{"arch": "convnext", "model": "multi-label image tagger", "dataset": "photos with spoken descriptions (Open Images, Localized Narratives)", "train_examples": 203450, "image_size": 24, "crop_scale_min": 0.5, "horizontal_flip": true, "isotropic": true, "norm": "layernorm", "activation": "gelu", "mlp_ratio": 3, "inner_norm": false, "patch_size": [2, 2], "layers": 8, "width": 256, "kernel_size": 5, "num_labels": 250, "init": "small_normal", "residual_init": "scaled_by_depth", "optimizer": "nadamw", "lr": 0.001, "beta1": 0.8, "beta2": 0.95, "eps": 1e-08, "steps": 22300, "batch_size": 256, "epochs": 28.1, "lr_schedule": "wsd", "decay_fraction": 0.3, "final_lr_fraction": 0, "warmup_steps": 2230, "weight_decay": 0.2}
Rows from block 3 of a small multi-label image tagger, named by matrix and row number. Rows with one number belong to one neuron. Each number is 128 + 32 x the weight over its row's rms, rounded and kept within 0 to 255. All counts start at 0. Numbers have three digits each. After the name is the row's rms in percent of the matrix's.
After each neuron's rows are labels from the 100 images, of 14848, where the neuron reaches its highest value: "top examples" is what is common among them. Only what is clearly more common there than usual is listed. The data: photos with spoken descriptions (Open Images, Localized Narratives). In brackets: how many of the 100.
# fc1: MLP up (model.blocks.3.mlp.fc1.weight, 768x256), inputs 128-255
# fc2: MLP down (model.blocks.3.mlp.fc2.weight, 256x768, transposed), outputs 128-255

fc1.159 095:129087046100108121046130123138191098148100149133123186144141103077149140130150099099109147204097128106152143048087196139118144140089139185096159103121143081113111110132000117084103142214142161161119149081150150149130155131169169140148092096114110130132124135114110178172119118128094085160133119161174091096221143121201149099151119134140154144124174110140172166065076102162143159135146
fc2.159 100:068103121126189092113142130083150141139144139167121133133088115125076143124142102104104064155122128186155097130079141113088203113136181106131147110171171172137141150102198169103147139132121055155097132126141108077154106180228143133117070210120143170101131187136107124127115142112116123114148217133129082144132123080131174155128145112217101118114099138132136134124124175168112057129111
top examples: text has "holding" (35); text has "wearing" (34); text has "man" (32)

fc1.512 108:100089165150055157208118177125182121093175153103168154137110128154144103103170129151140157174103156128130167107113078146149098110166136145100101136123093114086091110107133170133120149196060104113125115126084143177086112117150174109163055104104098111174175117139154173144117133105122086075195142165104187113199134167106165089079135056128184137137163138106158142090157175146076130140155
fc2.512 101:137100150103144122098204167087182189126071121165150200117068150106135149153130087154123119103089145088081172051109131130123107152099120072154143139119201098166138135131156132067105145145126129126113087179179129126128128224158182121151175158168122126117080119069105138120132092144149121094198124083176090094193115150144072104107155119107127111159113144128118163133082160120112116129127
top examples: text has "grass" (29)

fc1.386 099:111134079137147132130113137073156138146142075114087123176104136138090161056104124113156135127171174124150133105126150166152120170179153126181100171107132116153143108142099132123233113155080167129190159155148131181145147085104130115121137121126201141111117128136087103153113115212093133096105137103130139154097182083124015135114129150184131168149095116087172065104146143108125119042171
fc2.386 101:171105076117103171098132116126184132092089182075174101110060107110157089117149156161152120148107090105126144076096117104153139155139131096115089084133095110141142146125166095147140148174089211083094141125061145151209088139114130118102074201139128109125118154130159148145073159052152089147120160122179135142090077152157118097117119207138107108108132135133179163112092164133147142068121
top examples: text has "sitting" (33)

fc1.367 100:161153110125131106159151077169169130138142110067113130111155060099145126159111137129139128139107081081164112105148127093094214088120183090098186123207086124108180136118154188089182132131120121091113111126091091141131152182131178151119106120153142143049178118135176128094156123144181124127137121134125137084146097097161173138109123146076205088107141132143154147090125151128073123157120
fc2.367 093:150112122079157148158100128111116103058105194124155171103092124121160137120100122139116080190136163130091115097100163164150137113143108083147117105195134127166087144094138152142106089140144115102114067097137135138135132137167175077155169080106113091097109130152102108151071121128120160096127170188184068167087100149154146113068067127126112196106119174142118128118082120101155106198197
top examples: text has "holding" (36)

fc1.338 098:119065054181144072144212177107145123137143148181162160140121117125125105138167156137131118140150104159106042084074146049134107088106143108168136088209112133154123080142120186096115115169152099101168102140128098139087159126121104149166125155139165111105116178115135113127102124129135087090140130170114166081096117098169119058123124168119121106111122178155072109153137109155117142156158
fc2.338 100:137121135160097088177205133103152155138184158162097145100097166113073097076080157141136137158132050150165091154071081071121136169168089148101130157119114137138137029113163156134142137121154130138069089140115219132182130141173090085121124205184143108107136161145078138099167161152164125108154107085089117096153119148145143174159086165117129076144110134105179100100132168153103116137078
top examples: text has "white" (29)

fc1.425 103:100091127137159143129128109164079105082100145100119155122175111095124112109108086079156130160176096067145118107149164117125218091167117136127169138108160099096153085143166162146102134136161115116097104096136069113127131178122130135191077142124133128062163120126147104142131153128179115145128147136099133112132106158184142113107163113122157131091155138113161143119125140128054105127170
fc2.425 100:199144124148124157117085099181099054086132167124052136113171200164073155108144228153137137135142132157130112148175115192137116113168160133108147110100097178133104117152173151111136088150185124135039135113097135118135107076152175066167142130145130060119131157098152126120151133093097130097137118125180120149115137099105115108127139109137045177145172120104161102127079105083162169200144
top examples: text has "sitting" (36); text has "man" (28)

fc1.582 099:130161054154153133142121147075128105136179108133141097147071128157126082085131142116145112152093104112101125175142085149230175193151119168121150119137138083167084088118093149100106148112147140159152112184135115110109127127096103205139115106144143118098092126169144104193121151149166132130108143182158136119109104148066127138117162102138145121107147160129137090113097139137106137124088
fc2.582 105:115106103095110104181130115159152118166138142116109125180134128112125146109082085160148139187115148167111165146147162158131175193111129099108116115108195150139153181144091123167168182107077152140076135125143156135145132097057071115157071119116140100180145092142163147142133110096146111098104221150152136106093121190132132127150120094100091130162112073115191126132083132145143090050175
top examples: text has "sky" (50)

fc1.317 105:151112162148085150146202185163142126122078116167155126163098129109089099134089123121108089119168144129190103076120121074102172105087150176093151142137127157097120110146130152110170093117089131123111131152108128132115111148128181145190093115155057124146144173132110073118136145101187136114130162104097176121125153114143150147166156161119136098151117123101133171126133196137138117212149
fc2.317 101:139096184113124151120152072088134186147130059087157120068181096114152117113164169151117125112098195142183170112103115183117151172167150073137122138178111197114098099161158133132119152110124139193121164187070122107078152145111098172078140165133101117128121197106119152141131130130119103144143096152165121179137110153134125129157103151054127123127082161172080130147167090140094181102137
top examples: text has "trees" (60); text has "grass" (30); text has "plants" (27)

fc1.390 110:243092156130140132103132121129112144107162128120129142100150147105117086115155111094141159218119152142190074066109148127152136064148072062125137110121130115119166111154138119160107160136197148115122110123155088093135139110121175125118150160120126111121092150096158109089078130132161152116109109122181233093196138137158120130128139149132174136137161105133142137121129147103132141116093
fc2.390 126:088220161148161161123133155079131081128111178165104150140089164145166104161164159155110073134150150141090190136094055128143103122097138126085090107146127146099145112089173138126134089167184106090048130119111123134224126119158135082141122080123146091108146125103115096094130143127061172121144119091129155099139155132170119096058074134165093101079163131137095100144142116125121143131173
top examples: text has "wall" (59); text has "standing" (48); text has "table" (38); text has "man" (37)

fc1.228 108:100143143161187158140123184106076112162161092116139158124140075149158106109130117110175141148128157118059151104099120141148146102111147127098130079161143117096072142051143151082109066134145093094163151136162195132121075159147125139105153105146108194119144133232121056151108144132133068114180109168146140148181168127092128120150100146120126084200070102152123136107144146106088091148112
fc2.228 113:129101146156105186115145140115168116131117186167104132124137113123201152135135129165197130139059156110046101124122113095139101072147091122130159122155129116112089147172077122143177139133127181163158118128129132105142193131086100141171127115118132091129118122076119154120138163106094166172095127156163103158098129074140132130183178163065135119143096085129190097151129109113155136133083
top examples: text has "food" (29)

fc1.23 095:139123056151094145178160123090139119074124182096122128125145126134161114142120128130115128223116101132123076100132103138187118111134121153117124086144097132142089127128035130076058156139156113093139166094149119172097135118121192144115063118134156098144111152122132148177137083113115100163203094159182154139213127153169106094110046155139153131146169121125103139141080094126120122110113
fc2.23 101:091107139175095136094142067141128118158049070091176107115097155181094169159125150132123098204102139171146105209098118139121145141135121105097131096135091124096104124121169137119140145123082162120115149123103050107153120130138116185137056186155113136141196124170122153101161129113104151113143165090142164117079114040139153144092085108130086142092116139052133126065223149079081119085110
top examples: text has "sky" (61)

fc1.68 097:112166079084102076086172125130175124146100154094136170145125082119183160119139143103104128149088105138118122102097173145183129167170188084119165149124117165174146140071116103129124123079116148109145132068151150152118119079101097133114146131166137176077122092140131109139119169067110121130132120153076137102124092120073152108168086166153117091167087129145018083102141161128088163187162
fc2.68 091:127139206151152128071138165173148076147133092125110122149099170109171093081151124061122104164116086160090151096133134114169132127132152140105199132149102167118173089095097159066167123066134113140125089120132135157139178150129155115171112169127095141059131044110068088153113118134132139077117110112115102112122115146193148113128142160174136128106145135166076099096143122106086119123117
top examples: text has "white" (28)

fc1.543 103:126144118079119122108205236084087145148126132150223106155118133119119099098108138170116152203165112135164173128074151102149120094126136090088103087147121154149154103112113102125116126130151122139220178137148174175132137088132115098156141119145107138115068155093117118134102132143106130157142082096168101179194079129183107125159149156111139087164118132128074193080111128055123142149084
fc2.543 091:073144170136142130136126165119126145124090100172114135120141101154142179173079129147100081103147165146105137108122118140138114079050097106149133086160139111120130158147127160177153136131144092168116193159102177156113196202125095126119136155134132167122170141146131138141221131133145092103086097144074154126106122140156124164165129098130152125111155177138112146097076052163116118116146
top examples: text has "woman" (28)

fc1.161 100:178126149100163150157067107122122111120187082112106139092148146107172115152128104110148125135141141176139103132019172136147052116164127112141107076106154084144145178143142139142122164103095165124115113113139142099136105089071168131056179175127148139113079126101145106102115144134123139135113184124191155119146155063149102125103119163112176139185144086225147182131141108129150137108138
fc2.161 106:105147178147129173063143161070135129130085127136097099086108166156139133122127164153164142104100125138069183122062117098210100153132109122116131136150134193127108113094183133144098089135152107040107146170127095058130136133119134096113114068160114148098072148107069109180094118084076105133133121054139089178105117141145096088059119136104093144136098137140110076133091109113151155141220
top examples: text has "wall" (45); text has "man" (30); text has "woman" (26)

fc1.371 103:126111147120167135131131192106071096077091155120106145144114154147114125151103111102136181171129112074161123153115144076139123080112112126119136118230133131117107116138127125104084143142110116142126143135112101136121124142126073113233142165128143159129060156142096140138102107126088122079167088130137128119111082097154163126103128163139143112177198179205107144102118101061097091127154
fc2.371 108:130147159155120099146152154109135157142141082109163125099094085133179148203193134143125131171101167160175157060103147179116124197195154188072174111137149132129131110179186126118110111113146111105098083165100126153166143105104140128121174158152117146164130074086129124176137117137172128113097085163100140162161103106166120136127161142115097103139149161185139115180119134177168128129054
top examples: text has "wall" (45)

fc1.362 105:122138170136097106156142139114146061139110120153112163121103112145112098106188138151112141113173101115103100143131135122176159180195167108140121131162155156162161152128135142111101161126120123095152103110169091183131135125103110108113156127139121127151134114152056115100125146171074092144134104128180120193090124149140162140216139111174146115122139149089085113072164130113180107102065
fc2.362 135:119126155095111108171133159177097125084160087186113133193197137086129074121118136151149134204122121127136117146086154128106142120093117143158133102147128174136116182089119133123207090131097053171131181117170161161109110104134122079099092119197098104098179058087121133121113104138126129147116175156106158182080110153142167128191102130119151061122171078119190118112065154130102117101193
top examples: text has "lights" (30)

fc1.337 106:190085148118169095135111131123120147076198118102116090118143157080132096139100074097138172166164147131164129112111123079142124086161064132147168136088128093140120115163164124130146162127126151131118117138132140090109124079091144115066174129145127102139073155101167125139121132087170139142113140088132196139142158138187112118086119131089135175211126139099194141071150155151156141081152
fc2.337 116:079139136135091165124134157130098113168138165160091097108041103119218082122159174155179138081128137121095207117088078124140105141100172145111130118140114149137116155099133125127111091128153075089131152118116131116182143112072154115150128100123134111105074143064098124233104089088051116150157138094133157124142088157129077103087125130102102122118137134164117083144144121072133148158194
top examples: text has "wall" (54); text has "standing" (47); text has "holding" (36); text has "wearing" (29)

fc1.632 102:164107103052073137127169168150112163092117142105155181136124132102174146157138146102128129113096113120150103111119167114111145176133157140133163083117092100248127194117096141107085139186138168098151075102134088096130114160141173128130130136128102132108100125113186155129138097127163078062124160190166123143142123097073134120128102143094106124113087180111167163132207151163116126066153
fc2.632 089:106173141065107131167063142146084135126131195116122140151137166185114137120092104124168083131144157113096110070118101139136100066127108107099136051168103147109145092136076174106133099081052125110143135153128157170153105175186149118111146121116106071143132155108144077112109091126138106118137164135166048171075153130116180120004106095144094110071154155145131131159092153143104116065152
top examples: text has "sky" (55); text has "buildings" (27); text has "building" (25)

fc1.464 104:128097141138120083139150156158158134142145069138152159210122140122133106125110070115068189173149128110139133112165149072125171071073087082133142161142017148106175135102114141147125141162176116138152156102111136193119109147145156081189148099136139133133195125131180113133115132076166105158151149119087203169165085108154140122142093095128113141131142152103065149140084170165085153127106
fc2.464 097:111185126180122140111151141094071116124107128143161067133105126160175150149150169173095152154119136130108177172099135152178127107162157111123142143136106127176129153100150108119085070146181153113078152185077114144180152083117132113145096107148179114065137106127145100151122127089093122119127114106117159151140131087119070089082136143147112113095155122166077097124127100172128177113149
top examples: text has "sitting" (33); text has "two" (32); text has "table" (32); text has "man" (31)

fc1.104 103:120096129150129140127145106074116091112173171145122187143092149095128161129174126210100137156134157135160150105086102185168108093097106159184163098158009126171101116135169168137141071137092096120124107084170129115099100095139164151154106107093191199127141103080119100133100132148092121060191080192128147149172161110086122127119201050130116108158104167102100108163092081141157072083166
fc2.104 107:120112210099164087031143119162138148136123179108108162129181132111155138124115166069104096122150158083153127168146135105125138119091111065124113185106137168148119112135164203122167096119177094174189169102141147081120156092167139104132181105106175117097073112169140103103196178156139158131155132137111105126112153130129157118171143114164113192143159175145119087110122071103131157182029
top examples: text has "grass" (31)

fc1.290 100:191135094086184109145126116157114164142151106152191129183121128080071121088121132150060114174157135124145150115143131188113131130143152036129145083160087126149154162098112122155140138089118131139109153090041161170122090120135157127245143130125119125110210132080113105134154141107155090122135046121095151138200099184086104137141134134125119159139161206087100142165123116143114143198109
fc2.290 102:179147209139080099120152117109181149137055168121106102094170133167120040159126144146182048120147107127157172097105135130155161144149098180134101174099063147148078125122089138144138110112153134139150153101147183117081156146119121132079153109189087077093112085086108114104115127136139129133131154176136104131109095128153108145133169160053156151154052069153145110132076123155124135117153
top examples: text has "wearing" (33); text has "man" (29)

fc1.494 112:146079132154143054078161116113134161070137103120138106145137113148182139138112103133154191129106149110109113129134088124209125166178087089127162145143112107128128145105111123147099124199146125143151135086131084149193129137073142166097147153160172213076092094167078138099082178161159102089113101136169111116138135083160126138149112105135160105134158126131095138154110110079160081124214
fc2.494 091:105133206135108129206099094118107080171088133096127109198099087142134131132142109139142170109105138169142178146106074111158158203141094167138124069110137115098119089176081085099127114094222083104129133142151127165093115107077164107157161134182088129117176126089080120103110173123127158143155122182117104128125155143103125171113108107176124108148148139103177130163128134110162187079156
top examples: text has "table" (32)

fc1.24 104:159148092144155115096131114119114117067181169113080096164110041154146143121100165173098127168018110151114121141094104143214132159114117128141190112131132169141088124116122215068122049135173164077132095132132140113115147095134179167127089133164167113122118091159102126169118143167158170061149135121202144123104070114096113123131111104120105120112094134141140077115186142137162086117113
fc2.24 112:114094136174076085076141130162101102067121154127139119128121188125101120106155171123146131090188100135108181085116103174190110068191157145142145159154064197155193162119126104123134105109142158129061152103122089148153144176130148167118107055140109125158157125139148128187171099134100144122118159101123122159091131169145150126125109142113121095123122208093066139111134166188129189172131
top examples: text has "water" (25)

fc1.685 106:115117159124114062136109098137155072124128102137123175084123119100123073105150097207126133127163076075138140143113138080133158151233106148150176170140124151173147144135113122108077146116114129102129127107191153160144092156106108142075125133123183109149115129146132156131167099072118142183148099131082073209068129121193115073132125061176192181129161107115165114098170150159121105083098
fc2.685 096:084153121105110128133164180131152122122138157151117137128186193103105075100142170152130147134124122138149119166086157159175176146106149150152131151117159134108152141116141149101162114112078110166129159124129164127139096076092132120125105128197122109146120075075138142110199137122092140128118117148072138193069098160127092133192168124115125145200197067098156136090092130126130104143203
top examples: text has "lights" (26)

fc1.170 097:122035207110148154035128149123166147117150139140130127127160111117110138119142163155133118148036106102158121163133082081139141138142109197119126122176108146171103087108083161103110131174166121183128111040127103140208140176143116127130133157105089132131119177125147117188126149159147112163155084099206102121136108163093087161130131119154118123101167151130096128114132171128129093140104
fc2.170 110:134149101155083055162154130073131179113056185085079138123135110201067127065103122098120075094093088118138158090171126142102136121145106155122145070106081107150149117106129169089154138080113133132119121146135189124169143138207151139128128088171115099103138180078149075101151112169165125086197196105175095082153168163226098176092144139163096149136128105160087151092134112133128100129123
top examples: text has "grass" (30)

fc1.360 112:095143206094153126137135125137059083136104069163110195143141075136154116154152000125143167088170111100113147086108131103110156146130129082131113102153106156158207174110120133123079156131123135060142177134151136130211135152093101077116150134114152163125114057121116098073148136089108153121135093133104104179104141128181115141123119136134175145135181123135150176098124103139167146103096
fc2.360 144:059124166089124096173174133175178118133116069191104131131133179122050097125144176126100129133138079139150146092145192150117141138171117138139170128074149113105101143111141157103131126115146126141123158078124161134143089056131157128133084107163106138134118097069120161119113136155159134081175142122113142157122095143175123124103191165124142131176162100136167143153051132112142091130139
top examples: text has "lights" (41)

fc1.117 105:141130088081108167116158141133169094110167092174119181145133092143147157114187138150075150190132088140147099138098157172124099182102161123078078130109147130096108152101021091085129151159167105140188144047114162110123115114195212115095128125121116100153118137158115148137165116166098156121169100103148130108189137162076177099173130103121135191088184117151097155103157141151116182152080
fc2.117 094:150126153153141147099126198047146103107076105175131110133155133174101136127065137097067042108120151170189179103160171187192140092122144147099171171161126193158117105126151143123147076136123122052139100142171141123149144229150116168122157120149127111103153171131101119123128096178126211142166111136171141101094085086118069131135122154190148145140096144135066077083107145087190154145206
top examples: text has "wearing" (35); text has "woman" (27)

fc1.274 110:082083142133105105116163148116157088090156091105123181139140131197183136140090118150120165189135077139152161086103146107149120116075130165056120165114127124138111143090091128077169149159112136130149132080126130180161121132144136104123140118096074196054136168112118191112149108142155148135103107202148121144193145148076123099130136113146114199104164102147096209137109155172086051095176
fc2.274 110:090085112113152158126150155083160115171144120163158153127138112184099199141141097112100097112170178127142136118144101104219140084098077178139112152124154173129156153147146142158082138123150132032134088182142118121209160175163096186141115157191141145166111163151070099093149123113140131132126137158092098157114139109129099134131079124183134173123092098119120101149121196180115062146172
top examples: text has "wearing" (35); text has "man" (30); text has "smiling" (27); text has "woman" (26)

fc1.285 096:143097126158107135128153123105142146117032144092108165131131116088132119173097111123066136117119117130124162133135115131131127142146139126204152112163135106036093166137132127144149130125112170129123117148116097115123131134084113121109124193095146129140146143245152143151032194113159176139143117174099101135132149148163157131156083198138114134130151148224149155131147174113131129116112
fc2.285 104:166121129159166178141099128136173162129099149123111037115086089147142134081094126115105138107098027159108087152122099075135093129136115120094133138077120159096127148175139107138137160157095135088156071135140110127072125121113129159166111092121146109154151162137152023075119183095105114055176113144108122110165145083128065177149133134069191163129124117180039134191143144108133126106091
top examples: text has "table" (31)

fc1.603 093:181102189106100115111173118155126131102125124142167148142113064175094161112122136098061111135198113116155085111147133153108151145153130119090174167095137116100094167092134133076162031089130150135130140081117184134192147199116169157119149146139097169093102114159138162158157127130136132122118159120121112126122119127126088089156141100150135139099094061130127108120106147140140082117183
fc2.603 100:143118092124130153130099134131145142154133133077109160151129134079145148104084097162064121144168133150120089146155128115149133147113087135111200128111143104151107123119132128139106176135111051097100149114107130171113099042144085186144098146101055196162095144111092158056134097120099170090188123152127081103229089072087070144092125118125128113112171126064157186176118169125080053106132
top examples: text has "white" (29); text has "black" (28)

fc1.578 107:079125125086073112133185200129122094102149132100124158124117145140120133165116089128144206200188105146160163098065089112162082115139125133114129140120108155151145094151169128118194159136086159120133112127090153209096095093094166088081046105079089147089069133139161170126138096097139172136125089129070129141169132095191124141075159135137149216139120134136134182101144144159113136090123
fc2.578 113:091090133185118133108164134098147201160125079147174129099071112141187152108111115127130125122118144157105154163114140122162110115115111128142133147085149152125143166140127096112117109124141153111109088153170055130209151150124119155122141089125119158143105129098085126146148080097093107082133120131108119122115060152143069134125125108118124152141099116171086058158117142149110081149165
top examples: text has "wearing" (30); text has "woman" (27)

fc1.583 102:100150166069141090159112148139112055142158125102159140102143102125122103114172184101110139137150084095101126164118151121178191172103121090066114165119147166177135182108094165059128149132114138108132125118129127111174085172143118132074116141144113146091089118109104096125122109108137153151141094146176075200102124162096115123156186068163168138145166156114123159104113130132155135127085
fc2.583 115:091136143147110101150182138164096103147126075200113126161141167102125079113153139136132144177194082132083064158069197136120210163145109138161118142162116187088150156092110157120141130140133053132135177099096160134143106090136160089123135145172120136138109066077141146140141149141140180146132103163108101150103141112130143131112154161118106126133145083107174106146054079114137134143152
top examples: text has "lights" (29)

fc1.493 087:225151063117088134193131114113114119139098203117138163162116047115166150108134162139056140150097100129121057125107110123165148094124081122138150095116125120082059118105177184124112097156116114156121090042164162156105116103165167165119034138084098085163107127146071158133140121106046154144142129094109138124140140128072135137130137125121122123084115146143070147147128141172131108103189
fc2.493 098:082080177207157144125205129105146159142124106146164142130116196108160156148115083123146117130155143147091110129097151134162148105192179087132149103138173185147170157146125113121117203139147114125115155099126152110163140107146146138109085103142107131113148142127175185144109133145184108123202141107125132123120181108128096151123112092112083072143116133135127156127093153162080135103075
top examples: text has "grass" (31)

fc1.743 118:239162134145126118117094120141084120119125063161106099116115161102087067129121136072127095163148141124132117123108196116112112083123135150164117051148144153157168127163113140141189166129207145129118157161137134110163141135109167104142157160172141139125136139091131094081100112225142129124111165098202138221124123123176105139185088191127173122157100125155116122099090170105160120160114
fc2.743 120:148124137110161145094170111143138186173077107181108153073106140118149109119192169143159147153148074096119114108111121120152108121174188112121097149112127190134141156118143125131072114147177078125080127167148083091163138124148179141163151092104138097110068117108119097117086144140065156111124109074171088163101119169110074072093131149080162120130115174088173165170139115108134087127165
top examples: text has "standing" (52); text has "man" (38)

fc1.637 107:105132107117133104085113227155131150124128139174156167116097133135128093156162139114147104134129138132154145078116118066144151133165129163166157098169133141135109143160117141120150124148184116108137084143102148126117168184132111096182073119120104123152103124121165120094069115123148121137143165121194144147157132124161151112114143165164149159106167139127131171098144073105128115220118
fc2.637 092:095159113168115094100132141139134143112182068160126139086081095094105168159130090147123214136165149072138111145143108135105144137146156111159132089122157202106128101136156136195054174133156166190046103149121126121084111087076098126165167124121153083110129184156088160083127149152114093148088094152127133131187125122088166107120092122116147094164095188154124125106174156145100141164074
top examples: text has "grass" (26)

fc1.344 105:092081082127150082124178150146129152123103095092145138231121137102100138123110074122126164157129125129180140114167129115125163094133106085101125155112036153142173174082110124126146145146136155120127148071072134139067111070163179078173168126127131132164177122101193111134159132073156113167153119129054189120161090111132114119121087080156140154151128170072113129057108171164140151088103
fc2.344 103:106098131136074175096154117113050147166138130173170088141098092168216133127155178176197135139123186139095149161122142142116143097104146108144101149147086123144106161120134137104141074126161094080134160131149106126158166106114142120144123122112137124054117104125118097195136100125104074123145133130125113181120082119109070126120099134085115094119121102103109095101116078092124143164171
top examples: text has "holding" (41); text has "man" (34); text has "table" (32)

fc1.223 100:127108131137118128096081125112136092104125066142090101122114104097111121108080124196071167113118143060142113130139109174119134097166103099156125132132077159116119115094088131107168157178126113130149129157171140124184167097086109117121153169124152159125101120104113142189151112164134198116129126132071088170109130163063063173165100093105141137139124123166155078124154141066101169084143
fc2.223 107:080115065141113117118074134164161123115130172138109156090175161115130129107126121171073072078179135094084082129046092150173136150152094124094104139086140048169194098131163161089086156151138119089099165100076117150130133136098152158128052142168102124155109138102158123072124126102147157101159139112140142120145133098178138089072106148126136134100176077097113151163180136129135081081143
top examples: text has "trees" (59)

fc1.139 101:208122150121080068163147165123164151126123100079147177120151115139141110139136134091146165237200134134168126079161129092127197076107125028112121111176132130101117114150143121129180141124141117108129132097107147144098168104095147112097134137134100124105164124135165163131111099148120117169116053108146190075195121102135128131137169129116183170122124134126122141073153130131080160098074
fc2.139 099:072196166093173130097097187077161159124142119170134191130064125144159140136107125140103094109110139129090097114098093091148099131146169102103100095169130174125136100088143128119094088159158111110069098146132073092212110138153157117129121091130132123151094175144074106117104079081081106145132127109107134115148133159154139099092092096173103096092137152146093112134143170124142137124175
top examples: text has "holding" (39); text has "two" (30); text has "man" (28)

fc1.562 099:090127083142078126125119155110125041166183130080125120121115150169170075085137134090171129168134125158174178111144118131156175105202109121155117110113108105127187160087121147119112164108165118123113141072130175132090105120094080146087144089098121093146155116147103155143135141098140131136099164120108107194102185173145120143116134137125192158152162100110094115155132171142074110129081
fc2.562 110:064105132159143102110103158145146114181159122078114160087075071129159122143145084136086134132129137096129121151113171111133144180132134108104092129100095075191170113123167152132041114127137144100106108174178143131179135089085159143143164177167171166112144120169080126158161157132191163130117145123086137139159101124170113123130121144166099159180151103128128145124130112174097168122052
top examples: text has "wall" (40)

fc1.298 100:085128113098090108063136141154122138140144049088143149119138140068156128145096079115112165172181128106201134063156133114099172093102124100116136152141019088147192084110101099155162177138139126122133136099096095183129130048150178113172070120137135143147160143110176134104116164087140123118135128156100232085210114145165084143132129153101190115111206140105104147096091141138139136152076
fc2.298 101:073167127132117123110145168091107097110151205132138124112117147132121075182114122141149122158188132157131178140122099165123119117130156120121106090172090101113083138148167136144093100126183117105064183106155169155166144103156156141129080127100146122074176135127128125126152126124121128133136159123175084106122115079136105146123148115163121115083167154169115126160138128138105093164131
top examples: text has "sitting" (33); text has "two" (28)

fc1.518 109:108144161107130104081179128154111083135167127157126146144123067133152113155174081182095113136137118117142136104101115117124169137142127145096150114127087149168176135130141194077075159139121129128131139130214118132197061181142162131086114145134091150154157107128091111105157134088126134136148108138143081143116111153166040111172134093117226116124169103137093151123070121102176122145099
fc2.518 144:131159111091120143182173147157105124129175060185096128137094160080080061103166148128141167178181085135147147111137175170103087084128126127166134138103158147093118176079137120125136119145074153151125173087116164140137081085122146135115093109160125127127125122087115150147113163103142103117160159152121155153080101125104112132125120154128172117155161134102151167137073131103129110126192
top examples: text has "lights" (35)

fc1.255 115:172148124064080154184140112135129139121059158196149100184142129143149141105197085231109176161172139118103101146138124107173104174102127098129135067165117175147136138067083112130155131127146129138161131106136154130121063085155139124100130137136115113169156143147106118139122123142096089120154092093134183152145089104078133157123119102111107134164119135172085142055125132165133179172064
fc2.255 119:105142146169090168107077123076190114153088091135160113169092144143140134156096127127130074119122193159145145128073109166169089081127085139116130153139109173105152113114114097135141082126185196107151134080082154121158173164079145068092148069157123093109114086077104091179098114166121155112177079112122181149140155123149082045070147150134136144088123082119080117101075117113138130131198
top examples: text has "woman" (42); text has "wearing" (30); text has "man" (28); text has "smiling" (27)

fc1.189 106:109098110129166050142113143144152139141171094068167178139143141133122121089156097095119112170143105043118165115150108090121185104146107114094097136162137116106133112110181127114143159125156103097148154103093123143153159117160099144162102133116099202126145116145132164149174146111201119158112145134117090083127158173106167066087142035139184123106113162129138188096138113097078141180094
fc2.189 098:088160147146125119079182168191150201123120132141092110110090139094127138142159126116151137165150062117137096165111131088187152140226188097102110141118078179156159098105175157132124085111136116095087194106135165129183158062113159105143117109144115171094134101135115104145133129122103075129098135140123119181102118116117090109151084114131109136121148118107148123100124132123147130140110
top examples: text has "holding" (35)

fc1.515 098:149149130128112134149129094104132134092173143124113099209099125160134134138127142168070119177104165119166096127052093154118143091150172163149098075148069122194110110114105126138145125114131114131134170134128119160098095100126141112175115122127187132118128140078099090152158116156151099053155048127154143125162144128081110111100138134117120110152088197140078165148074135085089151097163
fc2.515 114:123138166167110132052116139222147138159076089133115156038143105151093161105144155131135159072114154131186095143163092092080122153132166170147139196043107214158097116111129118169125083123119151140100098102162133087172121176150159161116118104135146095148124119147102078114097183154132131090138108198094088142109108105168159093126133151079116166136153135052110157138107085097078158126095
top examples: text has "grass" (44)

fc1.549 096:194155127172110152127117104147138163149126121133195163136109129150125148136164117170119149099109222100168163109115162105105071111093187101141143149122101097137168146155092120128143168117156122116145154090138111145124131096023185138097092056124179072095127134205126123079082114122095118096123139103102141154112080108128124163143126119139217092172129134174102153077179193128166158111106
fc2.549 099:085152194109114152114111116107149179130154085176132097113153158152047122152102129153126119147101071118135184080142078146094081133170083169060158138148093199135174100219195157157088162109174116147165110134104155167108096190074124135107129131122079132125070143086136130128114100136165067105154103110096101152160172196101120135161148157115123105096115147152157119190122162156098115136152
top examples: text has "table" (34)